From a checkpoint of a small GAN: 32-pixel images, 7.4 epochs.
Rows from block 6 of the discriminator, named by matrix and row number. Rows with one number belong to one channel. Each number is 128 + 24 x the weight over its row's rms, rounded and kept within 0 to 255. All counts start at 0. After the name is the row's rms in percent of the matrix's.
# convs0: first 3x3 conv, stride 2 (discriminator.blocks.6.convs.0.weight, 192x96x3x3), inputs 80-95, a 3x3 kernel for each
# convs1: second 3x3 conv (discriminator.blocks.6.convs.1.weight, 192x192x3x3, transposed), outputs 80-95, a 3x3 kernel for each
convs0.148 092 [116 111 104 132 132 131 120 117 115 120 114 120 125 129 134 113 118 125 109 118 117 146 145 160 135 140 137 146 152 162 131 136 136 130 140 144 121 116 121 152 145 145 145 134 145 160 153 145 179 170 152 168 162 157 146 150 128 159 167 152 138 128 136 158 170 170 147 161 174 143 158 176 162 166 161 164 182 162 170 195 188 151 140 143 163 144 152 155 141 143 112  94 104 117 125 120 118 118 122  94  72  91 115 111 128 102  97 121 144 126 138 153 132 136 166 164 156 126 160 157 144 162 164 131 142 141 138 112 113 133 132 122 116 100  93 121 147 150 148 173 168 131 150 150]
convs0.149 072 [111 133 133 124 152 159 126 136 143 114 111 118 100 107 116  94 108  93  92 114  96 121 135 126 118 119 116 148 139 148 151 158 151 149 162 165 127 112 116 116 114 128 132 139 134 143 157 144 128 143 123 139 154 136 118 124 109 165 125 128 128 125 135 137 124 130 131 118 105 137 137 119 163 156 148 149 130 122 124 129 109 171 158 171 177 184 172 175 152 163 135 153 154 126 125 108 156 143 139 114 143 131 123 130 105 125 134 144 169 173 174 163 144 127 127 122 122  97  72  53 108  97 101  83  81  88 150 178 152 181 174 168 151 150 136 108  88  72 122 114  85  74  55  62]
convs0.150 113 [146 149 154 114 114 113 151 157 145 138 150 147 107 110 104 146 144 146 143 153 138 142 140 136 151 156 162 123 119 114 105 106 103 110 103  99 160 159 154 123 118 101 141 125 133 145 142 147 124 129 127 113 130 117 176 181 186 118 124 133 169 181 172 154 144 136 151 142 138 148 161 136 169 181 174 176 174 177 136 153 142 143 135 127 113 110 111 122 113 105 164 149 144 161 155 156 135 138 121 154 158 138 155 156 149 135 126 131 134 121 120 136 142 154 124 104 101 140 144 145 129 119 122 162 163 169 146 156 143 125 111 110 144 144 143 155 144 156 121 120 113 164 172 171]
convs0.151 105 [152 147 138 135 135 143 133 140 128 162 147 135 122 109 121 138 134 119 160 152 146 159 145 152 122 127 130 111 104 105 118 130 124 113 125 128 159 170 175 170 176 163 164 172 172 138 129 139 129 145 147 127 130 139 154 146 148 149 143 136 144 149 144 149 134 136 145 126 135 160 144 136 168 166 164 180 167 169 169 155 157 138 129 125 133 131 140 141 129 132 153 134 132 150 134 132 157 143 141 152 158 154 151 130 124 139 133 126 135 140 132 108 111 119  99 105 117 184 155 160 144 139 144 153 148 137 139 134 143 143 138 137 113 119 129 182 152 157 145 140 145 156 129 141]
convs0.152 115 [160 152 164 138 133 126 192 175 187 172 177 177 134 132 134 164 170 165 119 117 119 114 112 119 149 137 145 160 153 151 134 136 139 126 112 124 128 132 138 134 137 131 107 116 126 103 104 119 101 101 105 106 116 118 164 166 168 109 125 131 138 148 144 154 168 173 134 164 178 135 150 167 121 135 137 136 143 152 112 133 123 122 120 124 107 123 119 115 121 118 135 132 126 127 124 122 116 119 117 121 109 112 159 136 146 127 112 114 114 115 126 159 144 152  88  83  87 153 162 169 129 153 135 157 161 151 130 112 127 119 123 112 140 116 124 147 163 166 123 135 132 143 161 147]
convs0.153 092 [164 158 165 151 162 163 119 110  96 152 148 152 164 156 166 122 120 127 115 121 119 141 122 133 101  74  92 143 155 141 154 163 154 166 164 172 111 107 106 114 111 117 114 123 104 116 114 119  89 104  99 107  99 111 144 127 117 155 165 165 138 127 132 127 142 159 128 140 151 124 138 154 145 153 142 134 127 121 135 151 155 120 126 137 119 127 137 120 129 138 108  89  97 120 120 122 132 114 130 108  79 106 108  92  95 132 126 127 136 121 130 108  90  64 152 153 154 138 147 136 149 156 144 101 122 109 113 116 100 100 116 105 116 110 123 102 110 107 137 140 130 110 107 109]
convs0.154 078 [159 148 129 161 168 161 120 132 147 113 111 111 139 157 142 137 158 153 155 165 155 162 163 185 159 169 170 120 130 133 135 137 147 130 153 155 156 158 147 166 145 138 158 140 141 133 133 124 142 140 158 175 147 143 134 109 102 139 112 105 150 134 137 125 130 143 134 138 147 134 162 175 135  98  95 144 108 109 110 103  80 165 177 165 192 176 180 189 177 166 170 171 165 148 169 165 156 172 165 140 144 149 138 149 156 137 152 151 171 184 170 143 144 156 139 137 139 145 129  99 138 132 127 131 143 134 166 151 150 130 143 138 162 171 172 133 115 114 147 144 135 139 161 136]
convs0.155 111 [161 164 172 108 127 122 162 165 176 169 167 175 123 127 129 167 178 173 155 167 147 144 155 155 162 175 161 140 144 147 144 144 150 123 124 139 125 130 132 123 130 116 122 123 119 127 121 128 114 115 116 125 124 132 151 166 170  96 106 124 140 149 138 182 161 149 172 145 142 153 140 130 121 115 124 136 128 141 129 110 107 116 114 107 133 134 128 110 123 109 127 137 127 148 160 157 133 135 143 135 156 159 166 165 178 155 160 171 100 114  95 157 150 154 131 131 114 169 179 199 136 152 151 168 171 182 146 147 150 131 127 135 146 141 159 173 178 194 137 154 151 156 174 171]
convs0.156 103 [130 100 105 155 167 151 119 109 103 109 119 109 168 169 169 122 111  98 165 155 159 160 141 156 141 121 131 131 125 123 147 147 147 157 158 145 123 115 118 146 150 144 134 143 136 127 112 127 142 139 148 136 130 141 102 119 114 157 177 164 115 115 116 147 150 172 142 162 171 132 143 154 153 143 146 128 136 132 130 146 158 142 150 158 161 172 173 177 178 181 119  95 104 123 128 120 130 137 129 118 109 110 121 126 113 145 140 155 179 167 169 132 119 117 192 191 187  92 109 103 126 142 135 114 109 121 136 134 135 156 145 136 137 127 114  66  84  99 109 122 127  97 107 123]
convs0.157 114 [135 120 131 151 140 144 165 148 133 144 126 127 132 118 117 160 131 132 103  89 103 103  97  90 104  90  93 139 136 141 129 134 125 121 125 111 148 151 143 138 131 124 140 138 131 128 138 135 119 133 128 113 127 124 128 124 116 132 129 134 146 137 134 113 116 109 103 108 107 116 121  95 153 158 159 166 168 171 150 139 140 154 146 158 127 139 134 138 135 147 173 159 166 159 149 151 178 174 178 147 135 149 134 125 130 123 117 118 136 139 151 138 136 136 128 115 116 132 111 120 128 102 112 143 134 136 127 139 148 149 146 149 134 126 125 143 116 125 131 119 117 150 125 124]
convs0.158 087 [118 117 127 114 140 140  76 110 102 118 116 120 128 120 122  99 108 108 148 150 133 136 144 146 123 127 138 164 161 169 172 171 171 160 177 169 124 114 109 104 104  95 116 125 121 158 155 152 146 148 149 154 148 137 113 125 120 102  90  96 121 131 136 149 150 150 156 164 156 159 163 156 144 122 127 125 114 116 111 118 118 157 155 163 136 154 146 147 142 140 153 153 161 127 136 132 129 158 140 123 131 127 110 122 130 109 126 115 111 126 127 150 161 154 102 111 102  84  74  55  91  92  70  76  89  66 151 178 170 149 154 161 162 160 155  76  76  52  82  93  65  68  81  86]
convs0.159 106 [170 154 146 154 167 160 146 141 126 154 147 148 158 168 181 148 143 147 142 139 134 151 133 146 133 110 110 127 118 123 147 146 151 144 136 132 151 141 160 160 175 175 137 161 168 132 141 149 139 144 163 135 141 160 125 130 117 124 128 144 126 127 120 140 148 143 143 135 136 138 129 150 148 147 155 162 157 165 175 175 180 140 131 132 153 160 164 152 161 153 104 106 107 112 103  98  98  97  99 130 129 147 136 124 118 123 130 145 117 136 122 140 116  94 173 165 172 155 158 170 168 163 187 160 157 157 146 152 146 138 153 153 139 138 139 136 148 151 152 164 172 159 155 166]
convs0.160 093 [107 118 120 121 106 112 125 128 127 125 107 115  96  83  80 116 127 132 116 109 106 115 107 112 135 142 131 147 141 144 135 126 115 144 140 134 155 166 168 151 150 169 154 162 155 158 149 165 154 139 149 150 158 159 157 146 152 133 117 111 138 142 151 183 166 164 180 175 170 162 163 153 147 137 144 150 131 136 129 111 124 165 150 153 162 157 153 154 158 147 123 127 108 112 100  95 120 116 122 119 100  98 103  96 109 106  99  99 121 111 112 124 130 136  94  80  92 143 121 120 141 118 117 135 142 135 143 134 140 156 140 134 132 116 118 143 142 127 131 104 105 133 128 136]
convs0.161 084 [126 130 130 127 129 119 122 122 120 143 151 141 147 141 135 127 140 129 148 155 139 135 129 132 141 147 140 109  95 101 109 109 124 107 100 101 125 117 103 113 100  94 140 108 124 116 125 140 129 124 124 116 116 133 132 116 113 152 147 157 129 117 111 144 144 138 137 130 145 161 166 161 124 129 132 170 159 152 136 141 132  95 101  93 105 119 108 103  97  86 180 167 158 191 171 162 174 179 172 169 163 142 174 150 152 166 163 151 140 128 123 117 107 113 153 131 150 135 149 152 133 144 140 127 137 129 139 116 132 167 156 150 158 136 153 127 152 140 135 138 151 107 122 111]
convs0.162 094 [120 121 123 124 129 131 145 161 163 130 130 136 121 120 116 157 157 166 110  89 102 119 105 106 143 146 152 152 141 132 120 106 100 130 125 118 127 128 139 128 135 126 141 126 130 107 119 126 106 108 115 105 126 117 114 125 132 109 100  97 139 143 153 170 167 159 183 164 178 174 156 150 126 112 112 130 122 124 102 108 104 138 136 142 118 116 129 119 129 122 109  96  92 104 108 100 103  88  73 124 123 114 131 142 130  96 101  81 115 119 129 142 146 151  70  61  62 143 131 125 131 118 116 151 127 133 128 139 127 132 131 116 127 133 117 133 123 103 126 114 112 140 134 125]
convs0.163 113 [139 139 153 171 158 170 103 112 122 144 160 160 181 172 183 117 112 131 155 161 167 165 154 162 124 124 126 117 118 128 137 142 151 129 134 137 115 123 130 153 148 147 137 153 160  97 110 110 126 120 132 126 139 134 125 125 123 158 167 173 109 100 111 108 137 148 113 132 140 107 132 139 121 161 157 111 146 137 143 172 175 111 116 106 136 142 131 129 139 147 122 106 135 128 132 143 120 139 137 126 125 137 124 115 133 133 133 163 141 143 154 101  85 108 181 182 202 150 182 177 147 187 184 109 143 142 121 105 109 133 126 143 135 122 121 127 170 174 152 174 177 117 148 137]
convs0.164 108 [147 157 144 122 115 102 155 150 164 145 150 159 109 111 102 141 154 143 155 161 153 151 154 141 160 171 159 130 135 120 140 138 130 130 125 121 161 155 161 133 127 116 142 147 139 140 138 131 119 120 110 133 128 116 171 186 191 122 128 120 170 178 160 158 160 151 173 150 145 167 166 148 154 145 152 164 155 153 123 103  91 135 130 133 117 116 110 109 100 109 163 175 151 162 167 167 153 143 146 157 147 146 162 164 172 136 148 144 152 132 111 143 142 155 136 111 105 141 142 146 136 137 115 159 172 167 152 146 156 143 132 136 148 149 159 145 158 155 141 131 121 168 175 155]
convs0.165 085 [ 95 108 109  98  86 101 114 120 126 109  94  99 125  92  99 127 135 127 109 108  87 110 107 105 142 144 147 186 160 158 152 122 130 140 137 137 132 126 116 115  94  97 131 124 110 161 166 170 144 142 122 157 137 141 119 109 123 152 132 132 135 139 153 128 121 123 149 135 137 153 155 132 101 118 113 111 100  91  93 100  82 169 181 167 158 162 152 143 152 162 151 147 138 143 146 140 116 117 119 118 128 130 138 155 153 101 106  84 125  99 124 157 164 175  91  87  84 100  80  61 109  81  85 108 103 103 185 173 173 153 144 136 169 174 162 100  84  58 112  93 106 127 116 117]
convs0.166 080 [127 122 114 176 168 155 136 146 147 104  96  94 144 146 142 136 143 141 132 126 118 137 134 159 125 139 130 111 119 120 131 129 131 128 122 127 164 136 151 143 129 124 157 144 134 120 133 130 124 129 131 148 137 150 130 105 111 135 130 144 121 112 117 129 141 151 128 148 135 124 152 166 126 115 115 117 116 106 106 100  85 146 162 154 181 163 166 162 167 172 166 161 156 166 166 152 165 179 177 136 149 151 128 142 141 165 170 162 145 138 143 101 119 117 137 133 125 115 108 101 149 147 146 149 132 142 163 161 174 158 174 178 170 164 166 101 102  98 148 143 153 139 137 138]
convs0.167 099 [143 153 158 143 148 142 105  84 102 146 161 169 146 167 169 118 108 125 112  98 108 124 103 112 116  93 116 141 151 153 145 144 137 134 131 137 151 137 145 139 137 142 125 126 135 132 124 129 130 125 135 118 129 144 159 154 146 145 157 166 102 118 109 119 171 157 105 157 164 116 160 148  96 143 133  87 123 120 123 159 166 122 120 121 108 120 126 113 122 133 129 125 123 127 137 144 123 141 133  97  92 114 119 127 139 119 140 165  97 100 108 128 116 115 164 177 180 137 176 177 142 161 152 125 130 139  96  73  75 108 100 109 115 127 128 122 178 173 150 167 163 118 149 140]
convs0.168 099 [142 145 135 127 121 133 137 134 149 157 136 151 115 109 110 131 141 137 125 124 130 114 123 113 132 131 141 130 134 147 138 133 132 139 127 147 131 129 123 144 145 145 137 129 134 134 133 133 133 131 132 147 134 151 123 128 130  95  89  81 124 122 103 185 185 199 194 192 189 193 179 197 118 122 118 127 130 122 116 125 105 141 132 130 140 135 140 137 132 137 126 123 111 107 112 109 111 119  99 143 130 122 128 132 124 108  94  90 132 128 123 130 124 121 102  91  95 151 146 144 137 130 124 140 137 131 153 144 127 140 133 122 117 130 120 156 139 127 113 107 112 143 138 121]
convs0.169 094 [130 124 117 141 127 134 121 138 126 123 113 116 142 126 105 129 115 119 112 126 110 117 104 112 126 123 119 125 116 119 134 132 120 123 120 132 151 154 170 179 189 195 167 182 187 153 166 163 166 171 190 165 185 182 142 153 146 133 134 139 124 139 126 161 165 168 172 162 174 151 155 178 147 150 140 152 158 161 149 147 147 157 147 152 159 161 164 149 168 165 109 118 110 109 114  84 105  99  92 137 130 134 111 120 115 137 115 124 133 138 130 122 126 111 139 131 126 139 147 137 140 127 126 124 124 121 142 155 131 142 144 135 125 134 136 138 137 133 140 137 112 125 127 116]
convs0.170 094 [105  89  84 112  95  98 125 120 124 119  99  99  99  87  73 132 116 122 116 135 154 117 126 135 135 142 145 155 155 172 157 153 137 157 142 158 143 134 129 117 114 113 154 144 145 161 147 152 158 140 146 148 157 153 152 141 149 132 127 105 163 162 161 141 149 148 116 120 119 138 147 142 159 133 151 151 162 157 151 158 139 174 165 152 157 155 151 169 151 145 175 152 153 167 157 151 163 168 151 135 142 123 157 148 166 139 138 133 116 106 125 132 125 136 104  85  83 121  91  94 114  89  84 150 109 114 157 150 153 150 153 149 162 167 151 136  96  94 118  93  92 147 116 115]
convs0.171 095 [109 128 116 132 120 114 135 141 139 124 133 124 135 126 109 152 135 127 120 127 134 123 103  98 120  95 119 146 157 145 139 138 131 126 137 124 100  93 102  67  69  83  76  70  77 155 155 155 133 136 125 131 146 134 124 113 114 136 119 118 125 121 124 151 147 149 127 133 125 114 124 113 124 135 134 107 119 139 104 107 120 146 163 167 131 136 135 144 155 140 134 130 136 149 141 140 141 151 146 111 130 130 113 116 105 116 129 119 123 114 107 161 153 164 128 127 110  85  79  69 118  92 109  99 105 109 163 166 168 150 145 137 169 166 164  94  94  80 117 103  90  89 103 110]
convs1.148 084 [159 134 157 156 131 157 160 137 154 154 149 162 138 128 147 143 132 143 154 144 142 139 149 143 144 148 151 145 152 145 140 160 155 147 155 154 153 141 162 156 136 161 158 137 161 147 135 134 163 157 143 171 155 150 168 150 160 167 152 176 171 165 190 136 115 137 141 112 138 155 127 152 135 120 143 136 117 143 128 113 134 139 139 142 137 135 136 137 134 139 138 129 138 129 108 126 121 109 123 135 156 133 149 177 145 145 167 143 157 145 160 150 141 167 154 151 178 172 153 160 171 151 175 175 160 184 167 139 161 158 133 160 162 138 160 142 149 138 135 149 139 129 148 138]
convs1.149 086 [155 154 143 158 154 140 153 150 138 133 136 132 137 139 137 144 144 146 152 145 136 152 147 140 142 131 138 150 134 137 156 141 149 145 130 138 164 163 155 161 160 155 165 168 158 140 142 155 152 150 156 141 139 144 131 141 150 157 169 177 162 170 175 155 158 142 153 147 135 154 150 137 158 168 170 162 171 172 165 173 168 154 152 161 155 155 164 163 161 167 152 158 156 156 161 159 157 164 164 149 135 149 157 145 154 155 137 148 136 143 155 154 162 173 156 161 166 138 144 147 156 162 160 153 158 157 169 168 158 169 170 156 164 164 151 149 144 147 142 142 151 137 139 148]
convs1.150 090 [174 163 182 162 149 166 200 196 222 154 178 168 129 142 139 121 140 138 132 118 136 130 117 136 134 128 150 128 116 136 119 116 142 122 120 149 136 137 145 157 167 162 152 148 159 130 122 134 133 125 144 151 150 160 135 130 131 129 116 123 129 128 137 140 133 146 159 166 171 154 146 153 125 125 126 146 147 143 146 143 142 164 161 163 142 133 131 149 139 128 127 124 127 145 151 144 141 135 140 167 158 143 155 142 126 167 163 135 126 125 126 127 119 125 124 128 137 141 137 145 130 122 132 153 157 174 149 143 164 151 143 160 186 184 214 171 163 168 159 150 156 164 158 154]
convs1.151 105 [182 171 184 185 174 192 191 185 203 148 158 153 135 147 144 127 143 140 133 114 134 140 129 143 141 145 154 124 120 135 128 134 150 123 133 147 147 147 148 147 148 151 149 147 154 141 133 151 139 140 154 143 139 151 141 142 141 149 147 146 137 142 147 147 143 154 147 144 152 147 141 146 137 141 139 137 138 139 144 142 141 160 159 157 160 158 150 154 147 138 138 136 137 135 135 136 141 138 141 147 141 130 161 155 131 166 163 137 137 143 140 144 150 146 133 141 145 148 150 155 152 152 159 149 151 166 167 160 176 170 166 185 176 175 198 151 150 145 152 145 140 156 149 144]
convs1.152 124 [149 141 143 151 147 152 143 140 144 145 144 145 144 144 139 154 154 156 150 152 146 142 141 138 149 147 151 160 154 140 157 153 144 159 158 148 127 128 126 145 150 146 134 135 139 158 154 148 155 142 139 164 154 150 180 183 177 159 159 162 181 180 185 148 145 142 153 153 153 142 136 142 146 145 147 152 153 158 142 137 144 143 145 144 139 141 144 144 144 146 136 141 144 147 149 149 139 139 146 146 146 146 136 141 143 144 147 145 170 167 166 164 164 166 171 163 170 178 177 169 157 156 154 178 174 179 155 146 146 156 150 153 148 144 147 160 162 166 154 156 160 163 163 164]
convs1.153 101 [141 135 140 136 131 142 138 135 143 149 141 146 138 129 139 155 154 157 147 158 152 139 152 139 148 153 148 156 149 144 153 152 138 157 154 147 136 135 133 140 124 139 146 145 142 160 155 151 153 153 141 166 158 146 173 173 184 166 161 186 186 181 199 152 145 146 138 130 135 147 142 142 153 147 162 145 134 152 150 145 155 131 131 140 133 133 146 141 145 155 142 138 143 141 132 143 150 144 146 138 142 152 133 140 145 132 139 147 169 159 178 156 145 168 179 166 180 162 161 170 151 144 167 164 157 175 147 139 148 139 131 143 138 138 149 129 126 131 126 124 136 119 123 133]
convs1.154 051 [170 162 156 175 163 146 178 166 156 136 134 140 133 136 140 149 157 161 139 131 133 137 138 133 141 138 150 137 123 132 151 141 148 148 134 138 152 156 143 136 134 125 153 163 141 136 133 119 135 136 112 120 119 104 147 155 166 150 164 169 172 183 191 162 164 156 152 149 139 167 166 149 148 154 149 145 151 147 159 163 151 133 132 143 150 153 164 149 148 162 145 151 142 132 141 129 142 148 132 116 124 152 126 135 157 120 126 155 136 144 150 138 148 156 160 167 177 147 148 156 150 158 158 154 157 169 156 154 149 158 152 140 159 158 147 101 102 127 107 105 138 105 106 133]
convs1.155 099 [162 164 165 148 146 147 164 162 169 139 153 150 129 145 137 147 161 159 163 150 153 140 129 137 152 146 155 160 153 157 151 147 154 168 163 176 114 114 114 146 159 155 118 136 133 145 144 139 121 114 116 140 136 138 188 181 182 156 140 147 155 142 161 134 134 136 152 160 161 144 146 145 138 134 127 148 151 151 134 132 131 164 162 162 150 143 144 150 143 142 115 114 115 145 155 147 119 122 118 150 135 149 144 126 140 151 136 150 170 164 164 158 144 149 151 144 161 185 184 187 147 133 140 163 154 176 156 160 165 140 138 143 154 152 167 172 167 180 161 152 166 175 165 174]
convs1.156 108 [141 134 131 150 143 150 150 149 149 147 139 145 146 138 146 161 155 161 149 151 140 139 141 135 146 142 139 157 151 143 159 156 146 153 149 137 149 141 144 141 128 141 154 155 157 154 155 154 153 154 152 152 148 148 159 158 167 172 167 185 181 175 181 159 149 140 154 144 147 165 161 162 159 152 166 152 140 154 157 151 161 138 142 143 149 153 155 155 152 153 158 148 157 155 143 157 158 150 162 147 155 152 145 156 149 136 148 141 156 152 165 159 149 167 171 159 166 156 153 159 166 158 174 165 159 163 156 148 149 154 146 154 152 149 152 138 134 129 132 135 135 130 138 136]
convs1.157 122 [158 157 164 164 165 170 173 173 173 149 151 147 144 151 147 137 145 140 131 129 136 139 144 149 142 151 156 137 128 141 134 133 150 127 134 150 146 145 144 149 148 148 152 151 155 141 146 154 142 150 154 139 148 153 149 146 143 157 153 150 147 146 148 141 143 146 145 145 147 150 146 145 151 151 151 155 153 156 155 152 152 150 149 151 149 149 147 147 143 137 145 144 148 145 145 151 152 152 159 150 138 137 155 142 137 162 147 143 150 147 143 156 155 149 145 146 145 148 147 149 159 159 161 158 160 164 158 159 167 165 170 178 170 173 179 144 137 129 147 140 131 151 143 138]
convs1.158 087 [143 144 137 144 146 137 137 142 138 136 132 129 152 144 138 163 155 153 139 138 133 147 147 144 145 138 138 139 121 134 150 136 145 144 124 138 153 153 150 155 155 155 171 171 169 146 153 153 156 160 154 137 142 139 144 138 142 169 167 165 170 166 161 143 144 140 148 140 144 153 152 147 171 171 173 172 169 171 174 172 172 165 161 161 170 165 166 177 172 174 151 150 154 149 147 156 156 159 166 140 131 149 151 140 157 138 128 149 145 135 139 164 157 156 170 160 152 133 131 132 150 150 145 144 145 138 145 148 141 148 153 137 140 147 137 151 140 141 147 140 147 144 142 146]
convs1.159 113 [153 147 151 146 140 148 149 145 150 149 144 144 130 126 133 143 140 146 146 149 142 136 143 137 146 150 157 156 145 140 154 148 139 156 151 146 144 138 146 139 124 137 147 136 138 159 149 153 142 137 130 156 139 135 162 159 169 161 155 175 186 180 196 151 148 148 141 127 129 150 140 139 147 140 151 146 135 149 145 138 148 129 131 134 132 134 140 139 139 146 141 137 142 132 119 129 133 126 125 148 149 152 152 157 151 141 151 150 159 152 168 153 145 163 177 171 184 163 162 167 158 152 173 175 170 185 156 150 157 145 138 148 149 143 152 138 136 135 143 145 149 132 138 141]
convs1.160 085 [145 146 138 146 149 141 157 153 147 151 148 148 141 141 139 150 144 148 152 148 153 144 146 151 148 145 162 168 154 148 158 147 139 162 153 142 164 158 151 166 161 159 141 143 145 162 148 155 159 143 142 183 166 164 155 155 165 146 151 164 183 182 195 158 158 152 169 162 157 151 143 135 131 129 138 130 132 140 129 127 133 137 139 137 138 142 140 143 141 139 150 152 148 150 146 147 124 125 133 141 152 143 137 158 144 143 164 152 151 146 161 147 146 165 168 163 182 147 148 155 138 143 153 171 170 182 159 157 152 150 148 150 157 153 151 157 165 165 142 156 157 142 157 160]
convs1.161 076 [184 171 182 192 177 191 200 182 199 146 164 160 120 150 145 100 125 125 134 118 134 134 130 143 143 145 155 129 125 157 129 134 172 118 127 165 150 142 151 155 155 156 154 146 159 126 115 129 137 133 156 132 128 138 135 131 133 130 130 137 113 122 142 160 149 162 162 158 169 162 155 159 140 129 124 143 140 138 156 140 139 164 167 163 138 133 129 134 137 132 146 135 137 154 150 150 163 150 152 164 151 145 166 145 127 163 152 127 126 127 133 126 132 139 113 123 140 141 137 147 143 140 156 140 142 161 156 151 166 169 164 183 176 167 192 147 132 144 150 130 133 152 132 136]
convs1.162 099 [153 149 140 144 141 140 143 143 137 138 139 139 135 137 134 149 154 153 150 150 150 138 135 143 149 144 157 166 156 150 161 153 147 162 156 156 148 149 143 149 153 148 145 146 142 152 150 151 154 144 141 166 161 155 164 166 169 150 150 160 176 181 187 165 162 146 165 164 157 155 148 137 144 149 144 149 160 154 143 142 138 137 137 144 141 139 148 147 145 152 144 148 141 144 149 141 138 141 139 150 150 147 149 155 152 153 153 154 153 157 161 151 154 164 164 165 172 162 167 164 144 145 153 174 178 182 161 156 149 154 149 150 145 147 143 173 175 176 162 163 169 166 170 171]
convs1.163 124 [161 149 163 150 135 147 159 146 157 166 156 161 155 147 149 167 162 164 147 144 142 135 135 131 149 148 149 143 139 149 141 146 144 142 147 152 127 126 131 122 110 138 131 132 136 151 141 148 142 139 128 146 133 127 185 171 173 172 150 159 186 167 179 142 132 142 131 115 133 135 130 140 147 133 142 138 118 133 140 131 141 146 145 134 145 141 130 149 143 144 126 123 128 124 111 127 128 127 127 134 142 145 138 145 143 139 140 140 176 154 165 159 136 146 170 153 166 196 186 183 171 150 162 184 166 176 168 155 167 149 134 146 159 145 154 136 132 127 133 132 129 135 132 134]
convs1.164 084 [169 162 177 153 137 151 189 180 198 152 173 161 124 139 132 135 150 143 141 123 145 128 112 135 133 133 162 147 131 141 142 130 151 143 142 172 137 140 142 157 169 160 153 156 163 130 123 130 131 127 141 140 142 155 144 143 144 135 127 139 129 138 148 142 137 145 163 173 172 147 143 146 123 124 123 154 158 153 144 141 138 164 157 163 149 139 143 160 154 144 129 127 124 152 159 148 135 134 134 166 152 148 139 117 113 167 152 132 131 131 134 135 127 138 131 140 150 145 146 153 132 123 135 149 158 175 145 147 163 145 134 148 178 175 194 168 162 175 153 144 158 163 155 158]
convs1.165 083 [150 153 147 139 134 135 147 156 155 124 128 131 123 126 127 147 155 155 153 150 146 148 139 137 162 156 150 152 149 155 145 142 146 142 136 146 158 158 155 168 179 170 156 159 154 141 143 146 149 144 144 143 150 150 153 152 151 142 134 139 174 175 166 155 155 150 168 175 170 157 155 148 175 178 173 171 178 172 166 165 158 152 148 152 153 148 155 176 170 170 152 158 154 147 158 155 150 156 161 148 134 144 153 143 150 156 139 150 147 143 144 146 134 138 173 169 160 153 157 152 139 133 138 169 176 172 160 160 156 155 148 146 159 168 164 159 155 158 153 150 156 158 163 165]
convs1.166 036 [155 153 150 149 139 140 159 149 146 134 146 138 121 133 139 117 131 139 148 149 130 133 151 138 142 136 144 144 125 140 161 157 174 164 129 142 136 132 132 105 105 101 142 144 137 123 127 142 117 127 139 129 124 112 148 154 151 148 164 163 144 166 181 125 119 124 109 102  96 136 125 113 136 140 131 130 134 132 147 155 145 186 176 180 181 172 173 169 163 160 116 122 114  95 100  88 132 133 115 118 107 135 127 112 133 112 101 126 145 152 146 143 159 165 140 164 177 139 149 148 134 144 147 133 147 158 140 147 143 139 143 147 150 152 153 153 140 141 161 144 154 119 104 123]
convs1.167 103 [148 133 152 154 141 160 166 154 168 166 153 149 161 154 150 170 166 159 138 144 136 144 153 141 160 161 150 139 132 136 143 151 148 145 151 158 131 129 130 135 115 137 144 129 145 142 136 139 141 142 140 149 140 143 165 157 152 166 154 166 169 160 164 145 134 142 138 124 140 144 132 143 159 146 160 144 127 150 152 145 161 141 146 145 150 152 153 153 153 154 140 135 141 137 127 141 147 142 154 124 132 140 131 131 134 137 131 138 163 148 148 158 143 155 163 151 156 175 168 161 172 159 176 183 171 179 152 139 154 153 140 160 167 154 171 132 131 116 134 130 119 130 129 117]
convs1.168 106 [147 139 134 144 138 138 140 136 134 143 139 148 140 143 146 149 150 157 147 148 146 138 139 136 145 142 152 161 152 146 156 148 141 158 151 148 147 146 140 153 153 149 134 138 132 155 143 143 157 138 132 176 160 153 173 177 185 160 166 178 185 182 200 151 146 143 158 151 147 147 140 134 150 145 148 145 141 145 144 137 139 138 131 138 137 132 141 140 134 143 141 144 144 142 143 139 130 130 131 142 150 151 143 153 154 142 155 156 165 163 175 153 155 170 171 164 182 165 163 168 152 150 157 173 164 178 152 141 140 145 136 138 140 135 137 158 163 169 157 161 167 159 161 169]
convs1.169 093 [146 143 144 151 146 150 146 139 143 153 148 157 144 141 148 145 137 148 156 156 150 150 151 149 149 149 152 148 140 133 150 140 135 150 143 130 158 152 151 151 143 146 138 135 136 153 141 144 162 147 144 176 160 159 163 167 175 170 174 188 179 182 197 148 143 134 152 140 134 152 143 138 139 134 138 129 125 133 128 123 134 142 151 150 149 155 160 136 139 145 141 146 148 135 135 140 122 120 126 144 165 154 154 172 161 152 172 162 157 159 173 152 157 177 162 165 185 156 157 162 168 166 176 169 167 180 147 143 149 146 142 149 145 139 144 144 150 148 139 149 150 136 148 149]
convs1.170 087 [172 165 165 170 164 170 183 180 181 141 150 145 133 139 140 119 136 129 130 127 132 138 140 148 136 147 156 124 126 143 124 124 149 108 119 137 154 156 157 162 164 164 163 157 163 141 144 155 150 150 163 148 156 162 138 139 138 140 142 147 137 145 145 155 155 156 159 155 156 168 157 155 146 149 151 151 154 157 157 159 162 158 152 156 155 152 152 155 151 150 143 144 149 142 146 148 148 149 158 153 134 125 156 134 118 174 151 138 138 142 141 140 149 152 132 147 146 141 139 140 144 144 151 149 156 161 167 164 165 171 168 177 183 186 188 157 147 141 158 146 142 168 155 156]
convs1.171 100 [146 143 142 148 151 151 152 154 154 145 147 146 148 152 150 148 150 145 155 153 153 155 151 152 153 148 151 143 136 137 148 144 149 141 136 145 153 156 150 148 149 147 149 150 152 143 146 155 148 153 158 146 150 153 152 146 141 165 157 155 169 160 154 143 147 143 144 142 141 150 151 148 167 168 167 163 163 162 155 157 156 152 152 155 150 149 150 151 150 148 158 155 155 151 150 151 161 159 164 153 142 139 160 150 143 163 148 137 160 154 148 166 157 155 164 152 147 148 146 139 166 163 161 175 167 162 158 156 151 162 163 162 162 162 160 149 146 142 150 146 143 154 155 153]